A small image captioner, trained from scratch.
Training: soap at rate 0.0025, 8300 steps, batches of 128.
Data: trained on photos with spoken descriptions (Open Images, Localized Narratives), 5.2 epochs.
Rows from block 2 of the text decoder, named by matrix and row number. Rows with one number belong to one attention dimension. Each number is 128 + 24 x the weight over its row's rms, rounded and kept within 0 to 255. All counts start at 0. After the name is the row's rms in percent of the matrix's.
# v: cross-attention value (decoder.blocks.2.cross_attn.v.weight, 128x768), inputs 0-69
# proj: cross-attention output (decoder.blocks.2.cross_attn.proj.weight, 128x128, transposed), outputs 0-63
v.48 098 [131 122 130 101 166  80 122 160 140 137 146 108 123 124 131 117 160 153 177 115 146 146 116 101 162 144 151 134 120 147 147 117  95 106  63 145 149 136 124 112 161 119  94  95 123 149 165  99  95 130 112 113 103 122 102 128 119 129 151 137 108 115 141 157 156 145 143  69 110 110]
v.49 106 [111 104 126 135 155 196 135  82 104 168  87 111 133 134 104 127 144 124 119 133  98 146 141 113 123 129 139 130  96 123 121 164 158 149 190 128 113 113 164 125 114 137 163  99 136 113 122 121  95 147 101  98 108 157 129 144 130 107 121  91 130 115 122 141 115 137 103  99 145 131]
v.50 101 [148 142 120  83 151 176 138 133 136 141  92 150 162 134 122 148 125 126 125 125 127 149 111 131 146 169  95 128 120 149 120 117 177 100 189 128 110 162 104 139 134 110  95 127  96 129 169 144  78 148 125 114 115 130 136 141 123 113 123  91 121 127 116 137 166 141 108  75 144 176]
v.51 103 [113  98 101 110 105 169 130 198 155 146 106 184 160 130 118  85 114 105 129 148 121 119 155 120 108 148 135 112 120 131 109  77 166 158 168 125 126 143 167 128 106 104 161 140  83 112  69 136  95 154  95 109  74 160 141 138 131  95  98 102 171 156 156 112 107 101 109 122 113 107]
v.52 085 [105  93 134 178 130 124 119 218 183  98 113 131 103 125 122 111 117 120 159 113 151 109 115 100  84 148 123 115 107 131  95  94 115 134 126 138 160 153  96 140 108 164  93 110  94 130 204 154 113 139 148  96  98  82 134 131 145 126 108  87 118 195 121 164 102 104 111 113 104 127]
v.53 077 [125 127 135 129 126 137 152 135 132 112 157  78 117 151 118 161 170 127 122 146  99 130 123 133 164 115 140 150 130 113 160 152 133  78  94 110 169 136 118  94 158 181  90 125 142 142 154 139 127 131 161  92 133 168 126 157 120  91 146 120 105 146 119 160 108 101 115 125 154 115]
v.54 098 [ 99 114 151  85 128 113 100 141  74 138 123 134 122 126 109 174  96  92 103 123 140 130 113  89 122 133 150 114 136 116 123 126 129  83  98 124 154 171 135 132  94  86  77 126 131 153 148 124 112 152 168 115 122 120 166 123 137  87 135 168 169 123 102 151 156  95 128 139 137 132]
v.55 102 [152 132 139 139 191 109 145 187 142 145 118 106 160 138 161 148 149  84 111 101 156 130 130 140 141 115 139 120 108 139 150 159 114 158  83 117  90 125 132 118 171 134 109  96 132 131 173 109 165 101 143 106 136 115 132 138 120 111 156  83 126 137 150 118 132 144 186 122 157 113]
v.56 089 [132 113 133 155  53 107 125 201 169 164 105 152 126 121 115 164 137 100 159 123 135 147 125 178 158 175 131 140 139 137 125  59 141 116 120 142 141 137 124 137 141 134 129 142 102 104  85 171 171 144 125 156 150 100 117 142 150 139 137 158 110 131 115 125 130 128 137 148 106 122]
v.57 093 [121 162 141 119 107 128 139 139 140 134 141  98 117 145 125 135 103 112 120 119  91 156 109 105 153  87 117 103  59 123 125  60 100 139 142 134 106 100 140  81 128 117 139 123 155 121  72 126 126 134 101  93 119 139 126 114  97 128 114  88  91 106 126 119 116  58 152 145 117 120]
v.58 091 [117 110 119 170 123 159 139  85 103 131 145  95 118 113 133 117 117 114 120 111 106 114 101 105  87  76  90  90 100 103  80 110 177 137 171 118 138  99  96 159 147 102 160 133 129 118 149 141 134 120  90 112 130  85 142 115 105 148 120 115 150 171 136 117 139  55 111 147 134  85]
v.59 092 [ 91 103 132 143  85 102 172 136 193 111 124 135 131 163 151 151 172 152 135 139 119 125 109 131 168 135 155 151 177 116 139 166 119  90  96 122 180 103 115 126 122 106 159 120 148 157 124 119 113 143  83 124 135 114 107 140 112 113 140 184 116 133 102 135 167 119 144 112 151 124]
v.60 093 [107 110 152 154 112 113 119 117 156 116 141 151 124 114 114 123 119 103 133 103 105 146 142 160 123 131 104 140 100 121  95 109 153  76 121 133 133 157 132 142  98 128 155 110 142 149 109  63 159 145 110  80  90 132 123 146 131 120 139  68 156 122 107 143 143 117 117 138 101 102]
v.61 096 [122  95 133 193 216 134  96 101 100 152 110 124 159  91 100 126 102 126  96 105 150 141 143 122 112 103 145 109  86 150 169  90 106 166 104 140 154 158 122 129 113 125 122 163 179 158 156 164 120 156 150 141 122  88 152 126 145 126 130 104  93 110 157 106 146 103 112 143  36 121]
v.62 100 [129 110 112 106 130 178 141 119 123 164 133  98 120  74 120 112 159 136 128 136 126 160 117 115 132 151 115 134 150 176 103 100 199 111 192 127 150 162 123 106 194  89  91  89 131 115 113 123 124 127 106 149 114 137 123 144  98 113 125 127 148 123 139 120 111  74 121 118 146 139]
v.63 087 [101 109 126  65 155 123  69  94 122 120 108 162  93  97 139 149 108  87 132 114 122 131 140 141 109 149  84 120 174 101 106 129 126 132 117 107 130 149 134 108 115  72 139 122 134 150 124 107  99 125 113 116  93 129  81 144 161 133 174 112 158 103 123 134 113 116 112  85 143 130]
v.64 110 [136  79 167 141 114 184 112 167 156 146 121 153 114 139 101  89 164 110 132  93 116 135 130 126  92 121 113 123 114 119 137 129 167 159 191 111 118 101 138 141 146 139 158 122 113 107  82 114 149 148 120 145 119 135 120 140 127 163  94 120 141 121 162 113 146 118 108 135 117 140]
v.65 103 [106 113 126  90  90 161 134 189 154 104 117 127  77 115 127 131 185 118 108 149 113 112 120 149 150  98 184 112 194 143 150 124  96 144 151 135 148 144 110 113 137 127 122 127 112 104 113 134 131 150 118 164  51 117 126 182 158 115 141 195 137 150 140 120 117 145 118 119 136 124]
v.66 102 [136 150 115 136  96 126 122 116 143 113 134 115  87 144 121 101 138 103 139 139 117 113 133 140  87 116  96 118 114 110 102 102 114  98 134 108 147 112 122 112 119  96 174 100 127 155  98 140 115 152 119 117 133 157 119 114 128 136 123 118 142 142  96 144 128 113 161 114 107 100]
v.67 104 [121  82 115 105  82 159  86 169 149 140 134 156 147 151 139 141 164 123 154 188 126 128  86 123 111 155 139 150 160 130  89  96 149  79 161 162 189 116 138 153 104 128 160 113 104 106  78 168  55  83 108  88  90 124 163 137 129 123 133 179 134 129  83 138 127 122 106 130 143 148]
v.68 109 [156 152  99 125 151 140 111 186 119 134 106 140 157 156 116 106  86 166 115 145 135 112 139 136 123 161  87 105  95 133  94 124 153 136 144 129 134 123 132 128 141 147 120 149 120 145 119 130 113 140 119 125 129 107 157 109 130 131 120 125 109 126 107 133 129 144 189 106  78 134]
v.69 108 [111 132 150 136 165 118 113 179 150 117  91 133 134 153 114 114 164 174 138 119 108 160 130 141 156 127 132 136 180 136  96 106  99 155 154 143 171  92 110 121 123 131 101 108 121  72 174  99 144 136 146 110 162 161 107 126 150 158 118 164 141 183 153 136 131 100  85 170 161 104]
v.70 100 [151 132 116 140 152 164 117 126 176 140 139 132 164 166 114  95 186 148 142 118 104 149 136 115 128  96 186 131 131 147 104 113 118 159 140 121 176 133 116 152  95 109  91 137 119 139 150 142 126 134 107  99  66 130 117 121 140 138 129 111 137  97 104 128 124 133  99 157  96 117]
v.71 100 [124 111 115 175 125 124 114 130 132 154 115 147  98 133 120 141 148 125 132 124 136 151  84 118 144 160 145 145 130 110 129 155 123 114 121 112 151 150 109 132 125 120 141 126 129 142  83 114 143 139 122 119 149 158 128 135 108 121 120 130 135  83  87 109 134 149 172 146 142  92]
v.72 107 [122 179 136 130  38 108 149 197 124 150 136 145  88 129 142 138 100 162 144 143 138 141 123 163  92 160  91 156 159  98 126 133  87 152 116 127  85 155 137 145  93 116  78 144 112 120 141 161 163 107 108 138 163 105 134 131 122 147 137 107 129 115 139 131 147 135  95 127 169 151]
v.73 099 [144 117  85 146 167  88  72 172 136 111 141 111 112 107 132 131 102 153 103 135 143 127 109  89 130 171 132 122 109 144 142 139 100 121  73 134 143 149 134 133 109 130 142 158 122 138 202 174 161 137 118 145 179 157 127 115 108 108 122 125 119  97 149  97 137 151 112 154 119 151]
v.74 100 [130 129 112 138 133 123 121 157 101 120 132 106  94 140 127 147 128 154 111 141 117 139 107 108 133 120 126 155 114 111 159  95 109 104 111 127 205 130 144 128 113 167 128 140 107 105 114 174  87 124 173  68 112 122 124 148 137  88 126  63 146 112 119 133 146  86 106 125 130 175]
v.75 124 [129 101  80 139 136  95 117 158 120  82 130 141 114 124 134 103 144 124 136 114 153 151 152 138 167 143 204 103  95 105 113 107 143 124  90 136 111 139 132 143 111 133 101 116 127 157 135 156 109 131 128  74 128 122 141 107 129 168 120 103  98 130 136 140 138 134 155 115 108 112]
v.76 103 [125 134 125 162  92 102 161 104 148 131 135 142 106 157 103 109 134 121 139 137 146 132 119  68 152 160 145 115  88 126 122 157 138 115 117 137  97 135 144 160 120 146 135  74 112 135 107 151 125 133 104 108 142 118 141 101 129 102 126 124  94  97 106 115 146 162  86 129 116 118]
v.77 105 [127 125  84 146 131 109 100 189 156 112 121 134 135 143 142  72 134 148 139 135 164 143 143 137 143 164 131 148 156 106 141 105 118 114 107 156  85 148 139 141  96 136 102 110 138 131 121 139 120 135 176 136 153  97 129 100 126 133 126 102  83 100 119 138 115 152 169 145 124 137]
v.78 102 [131 130 140 117 129 121 109 132  91 108 113 140 127 114 126  97  97 129 152 104 133 111 187 130 107  95 136  77  83 128 120 109 179 146 135 129  96 125 148 169 150  85 102 139 122 140  99 137 123 118 119 153  95  92 126 140 152 125 119 106 124 152 141 143 121  86 130 123  96 126]
v.79 104 [126 114 153  87 156 130 130 149 176 150 158 148 166  94 107  98 115  89 131 137 134 146 158 129 129 200 126 135  91 139 158 198 116  94 156 136 167 123 125 154 150 134 174 146  98 130 131 134 136 156 128 105 111  96 158 134 147 184 130 113 112 149 130 124 168 130 113 128  91 113]
v.80 105 [103 134 155 133 101 119  95  19  58 136 130  96  99  61 106 143 124 113 134 146 125 126 139 101 143  72 123 108  94 141 115 149 141 129 131 137 114 117 146 144 140 109 119 151 144 118 138 100 143 146 147 142 147 111 144 157 146 110 138  99 181 145 160 142 152  96 121 110 129 156]
v.81 094 [103 188 130  95 149 132 167 148 163 147 108 156 121 122 110  93  77 158 136 116 134 112 120 136  70 111 110 125 137 160  92 149 114 180 143 137 117 150 105 119 124  94 146 162 121 119 102 131 102 135 108 134  96 120 146 144 133 115 130  80 152 128 169 126 113 129 120 108 129 133]
v.82 096 [154 112 139 115 116 151 158 112 104 156 135 111 128 132 134 158 190 138 126 143 120 128 130 149 203 123 154 149 142 138 149 120 131  82 117 120 168 110 101 107 161 137 105  92 142 136 128 138 103 157 109 160 106 134 103 166 127 149 153 150 121 109 113 121 132  99 118  86 143 138]
v.83 102 [132 137  97 111 182 131 128 176 162 118 138 113 146 115 106 150 123 154 162 154 137 126 145 175 165 152 134 105 106 133 155 148 136 117 157 147 142 172 130 138 111 133  75 134 191 124 134 137 114 153 156 107 107 147 149 134 131 126 124 125 110 111 106 105 128 172 134 151 135 127]
v.84 097 [120 125 127 135 110 143 160 115 162 155 114 102 132 117 161 152 142 133 151 128 109 135 153 128 116  78 169 126 134 133 136  99 134 141 136 113 112 115 128 117 132 116  86 138 167 130 143 119 159 118 136 138 138 104 104 110 120 111 127 128 174 139 136 127 149  71 135 155 134 126]
v.85 094 [151  87 138 151 137 125 111 147 115 151 121 124 145 179 130 141 126 133  99 114 127 138 118 151 165 147 129  90  73 123 132 162 132  83 105 147 153 111 125 122 143  59 172 137  69 137 144 149 169 164 116 127 154 119 135 142 111 122 118 126  55 142 149 134 111 210 115 150 129 135]
v.86 095 [107 101  91  90 100 123 124 118 153 177 134 103 132  81 146 178 118 155 114 125 122 132 106 124  93 122 144 122 132 136 131 150 129 110 132 147 163 136 150 102 166  99  76 145 141 115 150 145 101 116 142 100 100 122 136 133 101  89 119  97 122 137 130 172 120 165 133 129 141 115]
v.87 105 [102 114 125 110 199 103 125 186 127 118 128 105 122 149 143 141 108 125 119 161 140 105 145 137 117 141 155 116 161 126 161 114 163  92 126 140 163 130 129 133 101 124 135 133 126 125 175 142 123 126 116 131 141 153 132 128 135 148 115 129 139 158 114 149 164 122 173 107 168 159]
v.88 091 [146 131 138 155 152 107 104 126 120 103 121 108 144 118 125 165 107 123 144 125 143 134 110  87  76 130 122 155 142  89 123 121 112 110 107 139 132  94 145 113 101 164 155 158 133 122 112 143  88 138 180 113  76 143 109 104 112 174 115 149 114 109  96 134 156 144 105 150 144 131]
v.89 096 [132 151 144 119 121 112 126 210  68  81 142 126 144 139 135 107 131 116 132 119 139 129 126 124 166 136 132 117 109 138 120  87 140 129 149 163  95  95 147 133 107 125 102 120 115 147 119 143 149 111 110 138 187 168 133 105 126 128 133 120 121 168 157 111 150 128 119 126 123 141]
v.90 091 [124 130 140  99 165 140 141  78 103 149 107 142 135 150 113 114 116 113 132 125 132 148 132 109 121 104 175 141 182 115 123 173 143 138 114 155  99 113 122 134  95  86 161 148 159 131 143 166 141 119 142 153 223 121 133 119 122 100 147 132 112 154 114 166 181  72 132 118 128 143]
v.91 099 [101 132 151 115  82 138 174  57  88 154 133 117  85 136 109 167  82 125 148 100 119  90 131 151 143  92  70 156 102 165 126 148 129 121 127 123 118 130 136 120 162  87 134  94 138 132  88 110 137 107 119 119 146 140 148 162 116 122 157 129 127 121 149 128 138 115 104 124 145 145]
v.92 090 [111 146 127 125  69 124 161 189  84  74  85 118 145 145 106 167 113 147 133 127 120  92 139 115 130  99  98 136 153 149 171 169  93  90 101 128 114 134 124 105 169 107 105 176 124 108  99 118 151 135 100 151 148 150 121 145 158 105 143 131 147 107  76 106 131 166 145  91 181 103]
v.93 102 [125 123 107 105 159 127 113 116 169 101 141  99 122 123 142 118 144 141 118 133 130 141 121 150 174 162 151 145 128 125 106 189 131 114 148 156 107 136 112 158 119 155 201 139 147  93 113 134  90 112 178  84 109 149 138 136 140 146 109 114 159 113 117 137 136 170 133 112 114 124]
v.94 099 [143 114  81 153 132 122 148 170 112  55 101 130  94 115 146 143 102 119 133  83 130  98 116  88 108  80 134 113 126 136 160 136 133 101 103 129 136 143 131 125 118 106 197 160 160 152  88  87 133 119 104 123 163 105 136  85 162  82  97 120  84 108 106 126 117 131 134 160 121 121]
v.95 099 [110 122 140 126 138 117 119 189 107 126 136 116 115 149 111 155 100 170 104 125 129 135  91  87 114 121 122 160 111 110 132 144 116 140 104 145 142 123 163 130 121  93 134 150 154 147 165 152 102 132  67  94  83 150 128 114 117 107 146  99 122 103 130 144 127 100 127 101 156 130]
v.96 096 [114 136 119 134 128 112 119 130 160 102 120 119 107  95 131 178 130 191 139 146 139 153 104 111 155 125  86 128 132 114 135 119 125  17 119 135 158 120 121 136 125 126 112 105 137 129 154 160 124 145 117 131 147 131 105 127 122 110 110 131 159 119  85 170 130 114 129 100 148 128]
v.97 106 [118  52 116 123 130 108 150 173  92  98 138 129 143 120 124 129  74 133 132 139 124 136 158  86  87 115 148 102  29 117 109 136 108 111 139 112 138  94 116 104 153 116 130 160 164 127 138  99 104 112 133  58 112  99 150 117 143 138 117  86 113 165 119 106 118 102 136  95 147 114]
proj.48 095 [120 114 112 101 175 123 134 158 154 135 147 141 108 103 136  91 117 134 147 107  92 104 112 117  98  99 157 146 135 153  91 152 118  86  87 160 162 182 121 116 133 120 152  98 115 120  98 133 156 168 126 177  93 136 137 113 129 126 141 183  96 120 131 116]
proj.49 108 [124 143 141 125 132 163 145 136 121 142  53 126 120 116 155 169 136 155 106 113 158 170 116 104 155 124  94  95  91 116  80 129 118 140 102 137 162 112 134  97 107 137 122 110 119  88 137 106 148 126 170 132 147 132 128 113 103 120 119 110  90  99 116 135]
proj.50 102 [131 100 162 124 135 130 142 153 129 151  78 167 152 156 102 102 144 118 112 141  98 129 119 117  96  97 147 144 132 112 123 129  74 102 147 144 152 105 128 101 148 135 158 168 125  90 102 101 112 149 103 116 151 146 117 126 149  86 123 160 127 113 130 170]
proj.51 098 [139 112  94 161 179 147 128 136 122  88 154 159  99  99 114 112  80 149 128 118 133 111 110 106 189 161 122 160 154  94 110  85 100 132 110 127 117 142 124  92 141  96 124 146 127 108 123 136  92 174 134 120 108 114  86 131 107 123 124 119 132 124 119 102]
proj.52 092 [147 110 145 117  92 134 101 107 131 117 112  91 103 129 151 103  99 147 144 147 125 128 122 172 114 169 124 126 132  81 105 184 163 188 114 146 120 137 136 153  91 126 149 123 151 142 111 116 116 121 134  81 116 156 144 116 172 144 154 120 180 141 114 159]
proj.53 085 [171 135 158  69 140 136 106 138 105 147 110 107 166 130 141 115 168 118 112  98 144 119 180 129  89  88 116 164 145 131  90 149 100 123 118 109 162 124 121 124 104 156 104 116 116 114 115 111 102 161 128 114 154 149 122 101 153 143 148 169 155 105 114 155]
proj.54 110 [125 124 164 126 127 113 106 128 110 149 102  98 185 143 149 131 163 114  85 140  90  95 152 129 111 161  99 130 125 126 128 170 135 138 133 102 121 132 130 118  68 143  95 111 117 110 123 129 194 164 131 136 137 128 133 112 113 134 127 107 152 168 129 137]
proj.55 101 [120 132 130 134 128 152 160 150 112 125 144 159 150 132 123 155 125 140 129  93  98 111  87 121 158 109 118 128 129 115 139 147 169 108 149 122 115 116 132 118 144 136 134 126 121 138  88 137  99 101 107 160  89 156 160 128 146 123 123 164  96 136 155 162]
proj.56 092 [132  89 104 133 108  87 123 166  88 126 114 143 134 156  98 137 149 122 144 103 135 111 149 143 139 173 144 163 136 113  97 107 160 150 123 134 108 163 130  95  93  97 134 144 163 183  99 152 147 150 103 124  96 137 110  98 125 116 123 115 135 139 145 106]
proj.57 094 [103 120 158  89  82 155  87 115 160 116 141 117 116 136 137 133 131 148 146 159 121 163  99 113 107 134 131 175 155 129 123 108 157 110 115 125  59 117 138 127 132 129 118 137 123 137 149 150 124 124 105 134 109 157 129 142 107 101 153 119 184 153 115 159]
proj.58 086 [143 152 112 135 108 133 151 116 111 119 135 153 121 150 106 120 131 107 145 144 146 152 146 154 133 169 159 111 138 157 113 118 141  97 137 133 145 156 158 127  82 151 105 108 159 107 100 114 116 123 141 143 170  86 137 138 130 132  80 120 170 173 102 131]
proj.59 092 [104 157 100 142 123 136 144 136 130 200 159 117 156 111 132  65 108  97 121 109 144 117 137 128 122  97  99 120 133 149 133 136 139 115 130  95 106 114 133 141 204 138 100 117 147 150 110 165 145  85 128 129 101 145 135 106 110 134 139 100  96 118 126 138]
proj.60 091 [168 155  87 154 120 131 131 119  91 141 120 160 136 117 116 121 124 134 153 129 145 118 119 106 115 132 144  69 148 164 129 157 166 123 152 133 136 105 141 127 150 157 122 155 149 122 146 111 121 116 162 147 128  90 125 144 105  99 104 161 158 157  83 152]
proj.61 094 [149 126 124 135 145 142 143 124 137 108 107 152  93 137 130 123 149 145 136  86  99 143  75 174 117 142 125 108 135  80 122 120 146 177 118 165 155 158  94 135 129 163  83 139 150 101 175 109  83 131  77 127 138 135 140 115 104 141 119 109 124 144 120 154]
proj.62 099 [119 123 126 147 131 109 134 102 121 148 135 133 142 150 134  92 116 139 155 149  86 136 111 117 133 140 110 112 156 134 160 139 108 131 102 107 176 130 164 108 149 173 137 105 152  54  96 132 122 132 127 108 102  94 117 114 146 141 153 117 161 110 162 144]
proj.63 089 [126 107 131 124 137 110 159 147 155 109 111 134  92 126  90 136 121 131  99 118 163 157 115 124 130 116 115  79 134 132 151 130 153  73  83 135 102  89 134 124 152 155 139 152 110 102 131 151 153 103 144 109 162 113 124 125  97 117 100 135 105 170 143 115]
proj.64 111 [125 162 150 138 122 131 111  86 124 172 149 134 148 148 114 106 107 106 153 137 130 167 138  94 131 137 126 161 136 134 110 122  93 113 134 120  79  88 113  82 118 143 131  86  99 126 131 100 119 138 129 147 123 128 134  81 127 161 153 150 137 113 140 137]
proj.65 109 [157 157 124 114 122 119  84 110 118  95  82 116 124 105 102 135 173 141 150 117 144 113 140 142 123 129 147 144 149  99 143 137 141 124 129 101  91 149 163  71 141 122 139 114 128 146 140 129 139 114 120 120 114 133 123 144 118 140 122  91 128 143 109 165]
proj.66 106 [145 164 100 131 129 111 130 129 172 138 142 137 123 134 140 133 163 139 105 134 152 156 105  80 112 128 104 102  94 156 124 158 123 112 115 159 153 154 114 147 125 158 160 133 143  95 138 119 120 147  99 155 118 124  94 155 111 141  83 134 158 100 142 138]
proj.67 106 [142 131 144 134  83  90 148 147  80 148 116 131 134 126 129  80 135 137  89 123 134 118 130 105 115 127 111 168 127 160 111 139 150 111 125 113  80 149 143 102 167 155 137 117 153 105 109  99 118 124 123 122  92 119 130 115 115 112 101  99 158 139 127 141]
proj.68 116 [138 139 112 110 156  62 120 128 119 153 160 124  97  98 128 166 151 106 177 140 113 107 168 142 147  91 131 137 145 162 128 129 131 118 157 123 126 114 153 169 153  91 120 147 141 147 117  95 136 165 108 160 125 107  94 136 136 146 158 140 138  71 158 145]
proj.69 114 [154 140 157 144 157 170 152 156 135  85 110 125 104 103 158 104 138 125 146 143 135 112 149 136 122 165  87 185 172 110  98 118 116 132 111 149 146 181 154 145 133 125 143 101 124  96 142 126 108 133 163 136 159 124  97  71 120 125 144 133 142 124 131 127]
proj.70 112 [155 149 123 146 138 148 134 111 128  87 104  79 143 116 133  77 129 115 133 128 138 109 123 161 137 136 149 160 136  84 111 154 126 155 180 134 108 176 138 149 138 131 139 123  73 104 144 101 138 112 108 161  81 121 113 130 110 167 146 129 160 128 150 136]
proj.71 106 [115 111 115 151 109 159 131 116 135 138 125 116 122 123  95 128 143 142 142  67 118 130 114 120 102 140  89 123 162 190  98 108 163 112  88 135 109 115 116  95 111 115 120  94 147 101 156 151 152 137 118 163 118 106 113 136  79 173 130 135 159 146 127 125]
proj.72 113 [164 133 138 147 131 147 123 112 151 131  85 141 125  97 132  96 104 127 106 159 184 117 134 107 133 113 112  53 147 129 161 176 159 123 117  69 149 138 114 152  77 124  90  95  94 139 150 135 148  99 146 102 143  91 122 123 146 125  90 172 132 127 144 112]
proj.73 100 [123  66 173 124 106 119 117 172 157 115 135 131 108 137 163 121  99 184 121 116 129 149 148 205 124 119 125 140 154 150  86 119 150 123 108  84 132 125 109 130 108 113 132 132 150 114 161 159 128 157 117 131 129 148 117 124 157 142 142 158  95 126 132 138]
proj.74 107 [116  81 141 114 138  92 173 159 134 153 141 143 146 138 166 105 126 137 127 176  61 100 148 124 115 142  97 155 155 132 113 127 133 114  92 171 128 151 102 110 135 159 113 102 132 124  80 101  92 132 152 118 154 143 100 153 129 144 130  89 112 149 165 103]
proj.75 109 [124 132 130 156  98  74 132 104 174 132 186 128 119 150  95 166 149 181 168 124  88 114 122 165 133 151 116  87 134  81 156 125 126 137 150  94 126  92 123 135 150 125 142  78 115 127 129 126 124 150 123 152 113 142 104 125  73 130 107 177 127 148 171 125]
proj.76 107 [105 119  96 147 144 133 139  96 153 159 147 120 144 149 119 126 158 129 153  97  63  97 180 141  98 127 141 141 121 112 148 135 108 145 134 146 124 131 119 128 154 102  94 136 143 103 176 143 156 117 161 154 161 128 137 105 109  96 176 110 137 185 100 136]
proj.77 113 [135 147 141 116 116  93 134 126 113 140 146 119 137 141 130 142 110 183 109 169 175 118 163  92  86 129 112 111 149 145 132 129 107 146 138 109 156  90 152 180 112 191 125 109 152 144 122 142 126 177 124 109 121 126 123 128 103  94 146 136 144 103 132 128]
proj.78 108 [ 80 115 112  63 128 111 134 114  93 135 110 124 103 158 110 149 130  87 124  90 120  96 151 107 111 153 150 111 102 123 176 137 104  92 152 146 149 132 147 182 173  89 161 130  93 109 137 118 134 123 136 144 100 102 176 102 136 150 122  93 122 116 147 113]
proj.79 106 [110 112 137  92 102 122 122  97 104  82 155 137 163 137 141 109  77 134 123  96  98 149 123 166 125 135  98 123  89 149 116 118 131 130 125 125  73 117 125  84 117 129 132 149 124 110 117 138  78 107 105  96 109 151 121 100 112 134 118 125 183 119 116 128]
proj.80 105 [159 151 102 140  71 129 106 163  98 113 120 138 147 137 109 126 151 120 171 136 132 143 120  96 105 135 158 127 181 103  97 100 151 154 140 142  92 129 115 114 152 107 114 139 180 155 131 128 127 159 122 121 117 119 138 104 114 149  85 146 123 133 148  71]
proj.81 095 [153 149  99 120 145 138 121 150  91 128 158 128 117 144 135 149 108 174 115 127  79 148 107  97 125 137 127 121 139 114 109  39 150 122 103 164 147 124 133 127 141 106  54 122  98 122 106 145 116  82 176 128 124 165 104 116 130 162 113 132 125 105  74 142]
proj.82 100 [114 142 124 107 105 134 140 129 117 111 136 102 134  90 120 119  83 205 151 118 156  89 165 137 177 107 153 129  70 144 155 124 118 160 117 123 114 135 136 113 124 123 143 133 127 160 139 110 120 127 154 110 115  90 116 145 200 131 116 141 169 117 123  97]
proj.83 099 [130 151 148 139 101 165 131 106 144 153 117 132 151 145 105 114 131  91 123  76 129 114  77 122 163 149 135  75 159 152 125 136 120 145 128 110 111 101 147 128 139 144 112 140 115 123 135 132 104 137 106 128 170 116 143 115 114 116  74 103 139 118 114 111]
proj.84 100 [120 152 150 117 148 123 131 134 184 133  88 120 156 138 140 142 130 111 130 126 132 135 176  97  72 160 135 160 123 164 152 156  87 152 129 151 121 126 140 129 194 160 108 155 156 128 154 150 127 119 105 120 101 135 127 111 125 123 154 172 142 107 132 196]
proj.85 093 [112  85 129 160  93  92 143 144 136 165 122 113 142 122 133 121 125  58 102 165 107 119  88 114 147  65 131 132 134 175 173 119 183 161 141 117 110  98  83 156  85 103 165 146 121 135 160 141 121 126 143 132 147 116 147 108 126  99 129  83  75 130 140  97]
proj.86 101 [106 137  93 164 101 119 159 165 134  96 164 132 163 156 160 124 185 122 130 151 123 163  93 138 126 143  88 124 139 168 128 129 116 119 169 118 139 129 158 159 118 106 136 114 119 123 166 138 126 130 127 112 178 140  87 129 126  78 126 126 106 150 112 123]
proj.87 109 [116 113 130 128 161 116 110 129 132 139 186 152 121 132 149 146 111 121 118 102  88  97 129 187 142 115 136 130 129 155 143 172 111 105 140 132 152 143 184 152 135 112 156 176 142 185 107 106 114  69 104 110 134 115 115 141 132 130 145 133 157 120 133 144]
proj.88 096 [174 106 101 132 125 140 108 116  83 135 107 141 155 151 114 161 103 113 155 128 109 114 125 150 104 156  95 147 137 149  93 128 113 152  90 151 152 161 140 106 112 195 145 145 125 178 180 143 134 125  82 142 108 164 134 106  79 118 133 172 154 112 158 118]
proj.89 103 [138 126 130 125 164 113  89 120 109 131 114 138  98 150 131 116 152 118 103 137 160 119  96 100 119 131 124 120  98 126 121 160 118 135 137 113  82 169 102 152 102 150 121 161 133 136  78  89 145 119 108 148  85 157 177 144 142 136 119 132 114  90 160 148]
proj.90 095 [140 118  90 148 134 125  90 110 132 172 126 142 133 129 128 133 122 122 137 158 170 122 158 119 100  94 144 123  87 148 124 162 150 136 101 159 141 138 139 169 139  91  82 160 119 120 112 130 118 117  93 112 127 121  94 143  97 110 118  92 122 173 132 129]
proj.91 101 [126 108 115 144 100 155 123 158 160 122 126 141 164 171 149 139 124 147 104 130 126 148 125 140 125 117 165 129 117 108 209 117 132 130 135 133  90  90 110 147 136 150 125 131  98 154 112 153  90 148 114  92 109 128  77 113 131 108 136 106 158 131 146  83]
proj.92 092 [116  86  96 111 119 203 133  99 124 118 120  98 132 125 102 118 122  94 119 109 137 126 136 166 102 132 135 125  99 121 146 113 117 130 126  88  93 142 138 108  63 120 117 155 143 128 198  96  90 171 151 136 127 155 147 126  87 167 145 127 127 115 125  96]
proj.93 097 [167 134 155 137 112 140 104 136 109 109  70 128 127 103 168 136 108 142 164 103 133  98  68 109 164 124 116 141 138 127 136 147 160 185 134 106  97 143 140  99  92 112 123 175 105 140 130  89 140  80 118 135 124 114 143 134 153 113 107 134 133 133 114 144]
proj.94 105 [136 132 112 112 127 113 125 103 139 121  94 138 107  89  85 137 111 144 136 139  80  50 139 130  80 104 133 110 129 146 146 130 101 128 129 158 122 128 139 143 136 142 113 154 175  97 113 114 141 156 116  88 123 116 135  72  81 128 153 145 107 109 118  78]
proj.95 096 [124 117 124 121 103 142 105 131 106 110 144 147 130 139 162 127 158 109 158  87 102 107  98 174 122 143 155 143 118 114 160  86 133 108 176 189 143 100 132 119 123 108 114 134  80 119 158  86 161 106  86 151  99 111 122 129 106 117 137 115 106  96 146 103]
proj.96 104 [102 151 138 142 141 137 111 132 155 146 127 122 138 112 127 146 163 124 153  79 141 130  79 114 134 143 102 131 160  91 142 129 111 110 111  97 174 140 136 158 122 164 183 120 116 107 138 105 147  74 129 145 106 126 135  58 142  89 130  82 119 118 113 148]
proj.97 108 [115  81 173 150  80 154 130 131 124  99 101 135 125 151 123 124 118 139 108 109 162 122 106 119 130 113 121 111  85 140 106 112 127 142 140 117 147 136 120 118 108 127 131 145  82 135 120 168 134 108  83 116 108  80 161 147 115 132 156 121 129 132 126 127]